A small image classifier, trained from scratch: trained on photos of arthropod specimens (BIOSCAN-5M), 97500 training examples.
Rows from block 8 of a small image classifier, named by matrix and row number. Rows with one number belong to one channel. Each number is 128 + 32 x the weight over its row's rms, rounded and kept within 0 to 255. All counts start at 0. Numbers have three digits each.
After each channel's rows are labels from the 100 images, of 14848, where the channel reaches its highest value: "top examples" is what is common among them. Only what is clearly more common there than usual is listed. The data: photos of arthropod specimens (BIOSCAN-5M). In brackets: how many of the 100, against the usual share in percent.
# convs1: grouped (16 groups) 3x3 conv (model.blocks.8.convs.1.weight, 224x14x3x3, each kernel summed), inputs within the group 0-13
# convs2: expand pointwise conv (model.blocks.8.convs.2.weight, 448x224x1x1, transposed), outputs 0-89

convs1.159:165141110135122119100120132046118083077134
convs2.159:067151126133086141156150186078092126167133113089136146105124198081157158142112153206098107136118152092117139155127134137145125154132090115165080133095133187145164143110173137132110141076140141118104120104141136091084177137158106084107043145117078116120110172152094033108
top examples: order Coleoptera (79 vs 16.8)

convs1.204:149124131092138139087146142050121161139180
convs2.204:110105147163160087112079168182178179163126139094152123138089122148138103132098135094050125141149146146085145193100118155152120196138105158093135139151105127147130100145131085197125150099196173061123163105145141167074130125119173108158111088152176095129125176080128098135
top examples: order Hemiptera (68 vs 11.3)

convs1.8:091118116111101095122133078129197109180142
convs2.8:156112080135137118067157071149136128065136131152135169161155113168141142149110134108172114117119096082113164148162121153118141194134136116158125177097125125072134099171148120109135101128188116114117197160083165114148166131232196176128147030150117133157105152139118072134
top examples: order Diptera (68 vs 30.7)

convs1.190:101132159178177079165123132162115088108103
convs2.190:107122176094143163114118071098135121177124147150194098108108084083135078114086090120114125153147125129134154131095115152126140047164086142137099118110156148104147133154120110181166090165154105131119171096148209101176110144132131135073099105137183189179086110127177076122
top examples: order Coleoptera (64 vs 16.8); family Throscidae (25 vs 0.8)

convs1.38:143098071100157157163158172079119158136120
convs2.38:141105167135065152151160165119170097121104129157150154132142123144138085105144127097169198136100168116153117094114107209120138145113068169138154133148100127094110123121189095099071192088130133148104144126148131121150163121109138146143112120138098119166148180088093125143
top examples: order Coleoptera (84 vs 16.8)

convs1.124:063132151090100117120083117130151102092079
convs2.124:071100135114136155140139060135145108125151158119123097124107189160151176127064167132136204125133121081095091121098132108154119132113157115099105124084132097103110080117108168101135165106110174131108073156122095154144120101130084092156104214212126168062126143095138088183
top examples: order Coleoptera (60 vs 16.8)

convs1.203:128101159145125100093130105068157117160193
convs2.203:047171114148149186118120074123080075144124188136182128116174161144135099105119139140069131162120110111143138128068174128106132110152136118136157155075119132147164159083145137169121136139116157130163106093100120123129142077090089161154128129030138138145166116189091147130
top examples: order Hemiptera (66 vs 11.3)

convs1.188:096157169132091103089145150099088089144081
convs2.188:094115105123112113170155159158153136116118138128134115111108189181112194143162124124117154142146063122171137196164115114141110032159134098178117108121082062130155111101112092128106134121079132165125156135118109122182069114141144100146096106140120151097066183128112135095
top examples: order Diptera (70 vs 30.7)

convs1.180:093118128101155187088105087172110127158161
convs2.180:076073125114178138122126134124132154136173025138148122141124147150075084117137178153122141123113164096106054063185115102118129154122133118164153081130141127128113223122051169118089135111098120110077150077114129145080095084155137088124152074153130100115142124099124127141
top examples: order Diptera (81 vs 30.7)

convs1.132:087151063177130127152152143172156136112160
convs2.132:150210121154166113133144142126166122147119144133127107158120085139144069121119103157142126129116180156140145149079122175162097132121089172088058099137085144140154105156165064157070182180146078089141116185147068061133117120171165141095125178236085059139096121152125124144
top examples: order Hemiptera (54 vs 11.3)

convs1.73:089089073143129090154158142130171169143163
convs2.73:118116112084146137153181099116097090129105104097169159105104144060079080114127059122125143122115144122115092087157128077116112141125125129100085129117174135169164136120180136107145099097112089130094104162093132099211163191117149093076169173099080110170118169143131129115
top examples: order Diptera (61 vs 30.7); order Araneae (27 vs 1.7); class Arachnida (27 vs 4)

convs1.130:118122131173121042130144135188150110124129
convs2.130:123140142116123133160176123108089129060119158066126138123119139126110174146139055108114108115137113179112119219172149070128142154085160110093146159060117127123135109089187132137116149157114108156119191066095066102164134166111156134146112151138127103089131170153128113123
top examples: order Hemiptera (37 vs 11.3)

convs1.56:141097168086130077100132096119133183147085
convs2.56:090123083077109181126138100070232143075128086138111093115151075101073192114080126165171086147123160135186092157181138090142168084122153141131132170173128133142116130186170146142089159133159131093146102122090165139119126154134104172172172131077149125127133128090162183108
top examples: order Coleoptera (42 vs 16.8)

convs1.201:152072134099131095106140135062124154179144
convs2.201:147089122122139103153130123064107170105123089160142117142159130079117120144077152115080145162111087139099173117140142124148154128163109174147173128125115115116145105164151170173094127142106141189078135113080083069091151128104136041113117127151149157103112163122141149126
top examples: order Hemiptera (45 vs 11.3)

convs1.33:122168086152197156092163106148149136157119
convs2.33:142116115072112116128160092121116093150158150120052157107179104141109157100111087150094164126109129149143176120139174142101165139120083164119123016146058055121107140117125104098145159173072158143125055152092140134146093126108126137132094132084176143141138078102132181152
top examples: order Coleoptera (70 vs 16.8)

convs1.110:156138098135045093153144125144128116073133
convs2.110:114112114121219125145126143065105176178108185129088128121092094136146168113072094100115100110155154147115131173154102116120119138175096107100084104142124121086066194155087161134076109102124170083176105134149094055116131095085117126129138120146086128132132128153171070127
top examples: order Hemiptera (30 vs 11.3)

convs1.62:141105166094178085092123087096139104155092
convs2.62:124133177051077044117120113111150183129138157116129156084154129183133167144153080130192083160091124125161149156119119074142061089099149149130074091098255085156142150155118112138173147122073096143136116095163149167115186121143096112156193157152126124146127098141166088111
top examples: order Lepidoptera (25 vs 7.3)

convs1.129:121175174097145089132123144115119088192159
convs2.129:120165168133177135144142092126133110152076129169132177093087129107138147145114136112088163135128112123146129123170119102108156193129113178131127086100061072158123106173141050074105114085108067144135150115122115147165192142118101113119139112048122112066111105127147169117
top examples: order Hemiptera (42 vs 11.3)

convs1.185:106141158169089102126140202114121074124123
convs2.185:071136135154165139126166110158154147122114133148178118147166131047096138104150133139127134152118046126115094175182120146147110088130179146113114174106111083082155115112190137151130095084126094105148090199151158179130162101127075169099131123109117073145121161100105104137
top examples: order Diptera (81 vs 30.7)

convs1.141:070135135144128136172115104067084095100109
convs2.141:096122106168144170139101193128070196135123043103104053097084150137129203138126107129152120114147081085094099141109141142094097124096113117126124133228107025136157159051150194085087117161058136096098128130095095164081099115067074140141079120150132115093106160138108139139
top examples: order Hemiptera (50 vs 11.3)

convs1.168:227146126153104141151117114143109131144095
convs2.168:087137104070105138141072135158125085168116108109104107119143124116087153122108161121132159142147062105144132073147165106105080136041145096127108167126096155068109147133155112102162126186146155076169168125155125190134200104085105059122121141112101130080124092130133094123
top examples: order Coleoptera (42 vs 16.8)

convs1.211:123131116112136116198089113144103192093158
convs2.211:151122041136118114163121177121082105111120099120102131151161111026134119112129091140081149150136088135117107160166139160130122106152108096169143153098159141129116094143076129143142127148122167128066120073125198078191135151104098167103133097129114117106024187100100150145
top examples: order Diptera (62 vs 30.7)

convs1.77:204127193146143132123134099125083100124127
convs2.77:169173087112143107131114166111134136146116139222138156148174090086120085128126134099124150107143125093169116125085133146123128153191150148133134162109104118156071107182116144107111122060182077115099146155097100146179175146103090150178129152202172118196083140149175107093
top examples: order Hemiptera (35 vs 11.3)

convs1.108:128107136119141195131135154114126140217137
convs2.108:160093120135014128193110105145112161063118193087141092174112127133170124098140211149098095162133125125106170194123148163126101187157135181126143131088173108163159119106127150090090137081135102103124062150142073162105107069183132061141152087078108155150042145128114125108
top examples: order Hemiptera (45 vs 11.3); family Cicadellidae (27 vs 1.1)

convs1.146:118143152138144158088134162046095095106123
convs2.146:190167183090163136140152086170114139085140135140161076091128124107105117137123164062127158127152080096168133134126050152164132079138107139106113083120109097145140133164146145129138171167016139097156108125129175170140129111137147130088186117182097146149111108124136119139
top examples: order Hemiptera (35 vs 11.3)

convs1.121:100134084107091140144056078125135094137107
convs2.121:124171145093107101096126075138147162081111104125146105127140146141127194146159064178047168107089112132144135092105125216127094193155150139179149160156092106121058125098178154170103153110157130131103144101166176135120119124123127137179100117122070143136074191145108112149
top examples: order Coleoptera (43 vs 16.8)

convs1.103:139140126135065204150130154132127117092170
convs2.103:101076135107164131142082100159170120160129170170166162164133201121107145124120125106124159151122141142128138077157104158105122117122093151106121120157121094112124103166106231142083182094145099104182179197105086163115081208109149180096117114101126120116143121121112130107
top examples: order Hemiptera (57 vs 11.3); family Cicadellidae (28 vs 1.1)

convs1.173:139144156087151154095088087177106144176149
convs2.173:187068107162139052143076121129185072173107064175128122165065121142125089142129170095183166132128177124121120073169159101133110193056143097101210107115129145124071195160123160138107125183116126123149126126145098066110116155139164164067107136162106095148153113133129157133
top examples: order Hymenoptera (58 vs 20.4)

convs1.31:120089160115062117080112128083119088105106
convs2.31:127147116112215075083139104122087151104139152175132167107128142095107145133199173128145076120133074132105140114136111110085122115183076081146110098137098103106137094162156129181191124136109106068130175116093087129109172061134120099123105078114180051111130075104115127153
top examples: order Diptera (83 vs 30.7)

convs1.25:116078102083163130131058152153125165108131
convs2.25:150160075132089063157160134138125146133139177124105141138128110161177063119124143141131105144106132120124138175130098120110109094129122134142164125038124141119111170101137142112127156100081133120072150104113114156123074152131140187117121150099146127132127084166192118140
top examples: order Hymenoptera (50 vs 20.4)

convs1.104:146109164107053095101148139140171144092107
convs2.104:138120081144143111063120163108168104183109070101169102129090116176131136144141109094120132142123143156133138044119108123104141067158118153103109115154075117205089098124112171155078159156135104121146115125090151124210110096117115189133137106108057116147139221097154136120
top examples: order Hemiptera (81 vs 11.3); family Aleyrodidae (43 vs 1.1)

convs1.106:129120150077098143124147140107153132216156
convs2.106:138116110131141016105161156139143090175139150135187146163126128135097183111116102202111215146137090148089182081119120160118128109159125162159168121041103126130118096156079136124094117114071125131157077131080115171115110068144141089149102122164150138078061075087128160119
top examples: order Hemiptera (77 vs 11.3); family Aleyrodidae (33 vs 1.1); family Cicadellidae (28 vs 1.1)

convs1.34:146105097174204112139093084136154121130108
convs2.34:147121066058151132103205125140134137177115153124133119127156133078168082131100089135153157164106145129141124142092119119126129074199164145141118123070124153147163130134114122165125172163115138135070107182116121149169094121149174086169094129147177140214099105142175087133
top examples: order Coleoptera (89 vs 16.8)

convs1.69:131149103106150209082166109127093135106126
convs2.69:107149115117064136110088101116102137168131054133104066126140054129154157153179131107109128130117116144143106191092139120125118106150112150143093171137147149096180156116217153140134153190146172130184126102134098078125047169063070146044116148217119139161125131129075104128
top examples: order Diptera (68 vs 30.7)

convs1.196:146117191146150113120180152086166121150085
convs2.196:127059175182100122129154188082130156150129132065046091062080133176112101112082089150115080117130109139138156125154115154154136159116147137127111167087161047118093129104196142156098144079098163093096097145154114148147125142189135143185157168191120145120096164126136176137
top examples: order Coleoptera (94 vs 16.8); family Throscidae (32 vs 0.8)

convs1.223:121169189205156106117150134097120120134121
convs2.223:150103087127119152128101139110152104096100163145110111116104176135149138150128137090117117136136060104118206136074083146088101151191116157126155124138134157130139118116117128191069134147133085215131115151116162126170147093142168091140096138088187134194086102120121157141
top examples: order Coleoptera (67 vs 16.8)

convs1.59:142176136131117150194066129099097111157135
convs2.59:163103153108181114116052133100142128145163104139168144080131169031144173117137111148110064113124151124093131124132150134138136120112083105138129094131158135141134113144043163070138069175145163120160174071125095152186111132110143107059135208121139126133139174195069088128
top examples: order Diptera (93 vs 30.7)

convs1.186:137173144137099134088093092086151068123097
convs2.186:116157175122140124127137183110108129099104099089120130127151095133128136110151139054171150149111006078137151081159177055134144120105183151090151180119099151137146073120190122151117134124126176081029167110125111125087092137143095114083153093156147173130126151086139079106
top examples: order Diptera (78 vs 30.7)

convs1.43:157098095121086120141178121187083125108096
convs2.43:164135148177155128151140161136181114173126076119140097127130178099110126130142146110108152133140177131079134143113089103125117092208112145126139138094105104107096126140114169099134095078088117070115095196182108159168178092098121123178176138095091130195124104159080068135
top examples: order Hemiptera (44 vs 11.3); family Cicadellidae (27 vs 1.1)

convs1.35:100123150078101149080181175123120125171133
convs2.35:106131134101213120102136097143125153124107150136119107076173178185117095125113130122178106113150169117104159117167144118131108048073136094150141131143172126181125136141062169083113144123141181071143121138152074097126153121126124143160084139129154142149090158136129128127
top examples: order Coleoptera (89 vs 16.8); family Coccinellidae (34 vs 1.2)

convs1.98:144111153105035108130113135140164159099140
convs2.98:175163105135148027137134130130122105097142179185114141135102120071131146110178130132116149099139143113157127140125138146131124123165178161151098156131128129167110094169133197132095179139138039150074153154101087156193118138105071150140086100176129115136140153120122156100
top examples: order Hemiptera (58 vs 11.3); family Aleyrodidae (39 vs 1.1)

convs1.50:088139106108060125128119147079097148152080
convs2.50:110178141180177100140112154157094097134142124127140116107097097125099188149133099081188131155133185131078117173112107119154126152098139094084130127119066082102139096184197101072063117084187138133100130163113201150165115121116122176079116113157132115114144116116172179109
top examples: order Hemiptera (35 vs 11.3); family Drosophilidae (28 vs 1.3)

convs1.76:131153201116139133101069148124098148082126
convs2.76:090086137152145152116101134156128114141119154077125090114084125080119101105125027093149158133137152151117134109092111147124123137150165123114112166178133165126149171150115108192103101138227157172103173146129142048109157159106150120082131184123149091157137159107170174135
top examples: order Coleoptera (95 vs 16.8)

convs1.1:135112114173097114127158087155067184108131
convs2.1:118148133075132089083140107178184166213135126102131130106109118114191169096157073090111166120148148132172127127152105154107100156117142128110162103210116119122058164158133120154103106114152099099100111142113124114159105130114083111073206091089155102145144094141157167116
top examples: order Hemiptera (30 vs 11.3)

convs1.126:108151115084113079127060124154106084156116
convs2.126:078164152128144167159145091177146097126145157094083160118150115098168196154147175133116103128134121146114145137137152139128121148139162104138148137157069117086143113082143165033128093078136100174095180156079104102106097121122132128150138062135157117137102193133089108148
top examples: order Hemiptera (32 vs 11.3)

convs1.155:138152110121156099092126115080202143124176
convs2.155:139088089125157155140091155098142146124126113170130083117137156149120128159122141134127108107127162140120198149191124150123118127118129133149151155090139104121087185122128162048135129055161099168121133108101149122148118129148134131111090116143171089072118099132088105080
top examples: order Coleoptera (56 vs 16.8); family Throscidae (34 vs 0.8); order Hemiptera (33 vs 11.3)

convs1.193:174089111101120125172118108107192179129126
convs2.193:116160095132151117139161096113144117117107096125165112165198170159168161113130125139175128141139116129118171161073121112101135143139099119110119177127165132165162147088092103144194126085110107099082113134166079173141081100216110166171118106112139174076150167058088142111
top examples: order Coleoptera (56 vs 16.8)

convs1.116:109117127112155160151107163085128052084118
convs2.116:151158101098148139101148085158156127167125104167103112143089081185133163152091146145132106167106207111181109115157191118129171135125129099100100171125106091164127115058111112187140160142162127171115119092073158109138112187156136112132148146183096162143133136167075090118
top examples: order Diptera (71 vs 30.7)

convs1.170:101121130077160126083117134090131110126051
convs2.170:152206147152131082110167114143095101138134134117140159185143158115105192109093114160094155098121134159075079109123059154117142087155184155141118177173204128098103161186195119128169129137134162090083195169100143145180116138129155116149129074135128171094110123099170137117
top examples: order Hymenoptera (47 vs 20.4)

convs1.44:174186126109072146117121138149119117083083
convs2.44:110119110155106180139139192137110066094168156212108083117044099109105152149110099189177124152146181109135130131109162196115160110192124164104116111136111144090154123078166114130069127160087138091086191123110170087133079186164122095084150139144128081102088113155106152143
top examples: order Hemiptera (41 vs 11.3); family Cicadellidae (29 vs 1.1)

convs1.114:145114115090129135136085051110142174116088
convs2.114:108047138132155126105134148209137098142141122095122151145103154087079139129116141122160102076165099126117156170144065100122176137138125141141124131119129170122169166141146057137092111133154089133153211088128135151118125168121166137177186103091166135133148166122140130127
top examples: order Coleoptera (63 vs 16.8)

convs1.181:175105130174097132200127118114124077126108
convs2.181:114163072137138112176107171097161112150140115182151154186133138127139170138099108164102143087119099105147153118172072102148131153136096167115116121138108074147134152152149089098157128139133197106127085176138175200146177190096127137191129108130171132116070170082133124121
top examples: order Coleoptera (45 vs 16.8)

convs1.88:176134143104131126113124133150225099113130
convs2.88:157116140180106094133180175196175138177105153084124136176136143033124087135112108162116138115141157128175155086123111141125106174067151087111124093085141193130120181125119082124117125114139141138104119073175094140196128142119069123133113108052144133090104114091115165133
top examples: order Hymenoptera (67 vs 20.4)

convs1.191:142102044077130133123115148118109110171151
convs2.191:163147153118143130117164135133150152134149115156180139136144126103119152149122076206141143153107117139101107139099131116116127205116117095144123090157097210133079164108183058023165119105160130177121101104110110131202206184155105132201089143045165107133162105100140113114
top examples: order Coleoptera (38 vs 16.8)

convs1.28:122111131050113159098122097089077126105115
convs2.28:108092115162141143111190183116144124149129180122060119115097071111118145115118150165112143113136079165128178194092202137138136139105152166172106080093113097106089089174174112101120210085158097184134162129155140179171077197138121104151064111232110155116121110118119192190
top examples: order Coleoptera (42 vs 16.8)

convs1.119:167120149150133154132166173078076092146156
convs2.119:094066166125172182120102082122074176067127130186129124149114130188161138138100099148134099131144118126116091085106197129131153120110132131132106119178133124095087166093151101112096182052098133100115118144112176110124156160139146138121104114117083093157140170137106135155
top examples: order Diptera (77 vs 30.7)

convs1.86:177140126098130068136074175151157105112131
convs2.86:130104088190115125151119223127117110098116150162166108115130093148103122129124092104184137095154097133136154138161144165131108133142196157130156146106186111090105140123122193159087156100147095059120156137109104116100110146066059164163142036060091112147081138129120145138
top examples: order Hymenoptera (84 vs 20.4)

convs1.14:104125094151108156073166192097113102127149
convs2.14:119143172070152126118079146070122153134158106078124106127094154152124143182145138134123154120131048102111133099158041107131155103123122141147109102144164149142090123126100141114135115157114108182116079120085105142138139081097109075132145117203181154136111181138131070102
top examples: order Hymenoptera (60 vs 20.4)

convs1.45:209116174116145179124149122117166138112134
convs2.45:127104117154047082115160148158151109091153167168107103088099171100157101128109069201100159105088066141177148104133126116132135134134114141113129065111139083142108165146061129091167075143131092162121092105081131128110120153154104080093124107098164113095128099124121112131
top examples: order Hemiptera (35 vs 11.3)

convs1.139:062146074082110093122117145138110120081122
convs2.139:134110092175169118143166056177125139159112084085142160138161134133178128150183192146142076146123127146131081179118131111112089180148129143090129153153111158142164160143174111095105117130134162127104117136088145065080166135055090107110067137137108131109160122135111143143
top examples: order Hemiptera (37 vs 11.3)

convs1.67:128195068132129185158088137128108124125135
convs2.67:161120108138073081140116086175189135109113098090148153118128115094101129094145136158128119117159133129151119173081166079135147133160157146123191140132161161086169144155108109088125119183170120105114129138101107169160114051132181110113127140122060145098165176112110119134
top examples: order Diptera (81 vs 30.7)

convs1.48:149119163159079198151151132076135126132105
convs2.48:186111107121075084163133109182087153144149114154107099144144120185142138146125121097133134137143149152137152146126116118129130147108147130157144137126154128176129136103096086139129112078114151134155066095148140116157142087129123094136140091111146132089132110068085150115
top examples: order Hemiptera (33 vs 11.3)

convs1.154:182155156117148081145103132061093114143139
convs2.154:153089130121084121072176077144145144122131087088168114138086111085094142130148139094142161116154105152093136118195083151119125131164111146060096165106170097137165113130141178234116126099112114060124155081123114088196158116165145198086117081139170106139155094059166099152
top examples: order Lepidoptera (26 vs 7.3)

convs1.23:121133056090155109128106159086176138124157
convs2.23:128140163143209097127063114128165166176114123118125145090158130124067186123153124092117109131108188144093120137128132163161135145112081207124189152088114143087132154154130110159147125124146188083167175125203153152092133091145139145149150165142120132185102073089143129108
top examples: order Hymenoptera (63 vs 20.4)

convs1.128:118146092185156104104142133118123148199168
convs2.128:155171153137089113140147166169167125123150217082136121171176109119132126129128124112119096133129093091114098100115073083101135133088132091171147143101102117149126151212077112176094147149161134125135098155123065200127111119167131116146124087094137143151158102103161114113
top examples: order Coleoptera (42 vs 16.8)

convs1.36:155112138127109164152085061116092168119090
convs2.36:124114141179168069162146084170116109147147119158140126137078129136102152062144122065129143116113114059129145078072154125134110146130133141172139143079157134149155169155151131193085170082164193087112155139161151185157194115154138147124087110165118139123121101136128114134
top examples: order Hemiptera (45 vs 11.3); family Aleyrodidae (36 vs 1.1); class Arachnida (31 vs 4)

convs1.137:117139139083149055080141128184143110121123
convs2.137:138138125119143145112131070067085140066142180149067181180191136155084187119168190104130133094138146139150165166124137061126122168080099129086130123077109127162102101125070101108097134167157071196062122109085135149064114097107157174156096138135102126120179108210091158135
top examples: order Hemiptera (33 vs 11.3)

convs1.166:133150127143115070155147160093202104114148
convs2.166:105158131081122154086145105122180129105118192163099130166110103073116150099097056182138078116134102147099145170167114133139130108144107128077162165182106132123109108100059111105150172159112132110077162137125112107074164132154101065102056122123156108112094194130102162142
top examples: order Hemiptera (29 vs 11.3)

convs1.42:139159137120041134141140139084112105156089
convs2.42:119135138054165109123155120160109107077175163094120139177096168081100136138182211182137153124131141160083118153085177137143100082084130127098116133141126103125106131144172103141131155117128131160170148102163032163153144146089112136119136077142166164138159150096090170101
top examples: order Hemiptera (35 vs 11.3)

convs1.147:075124133119118110168116121081184154172163
convs2.147:106152159106125157125097144121132175127163100173109114173101081119130149132137104158062150112150090160121147156132091102117103122081140094166177106136085063153135138109038088129136163074134122112132161148125113208126164063112102159110165127121180109151135135143127173124
top examples: order Hymenoptera (80 vs 20.4)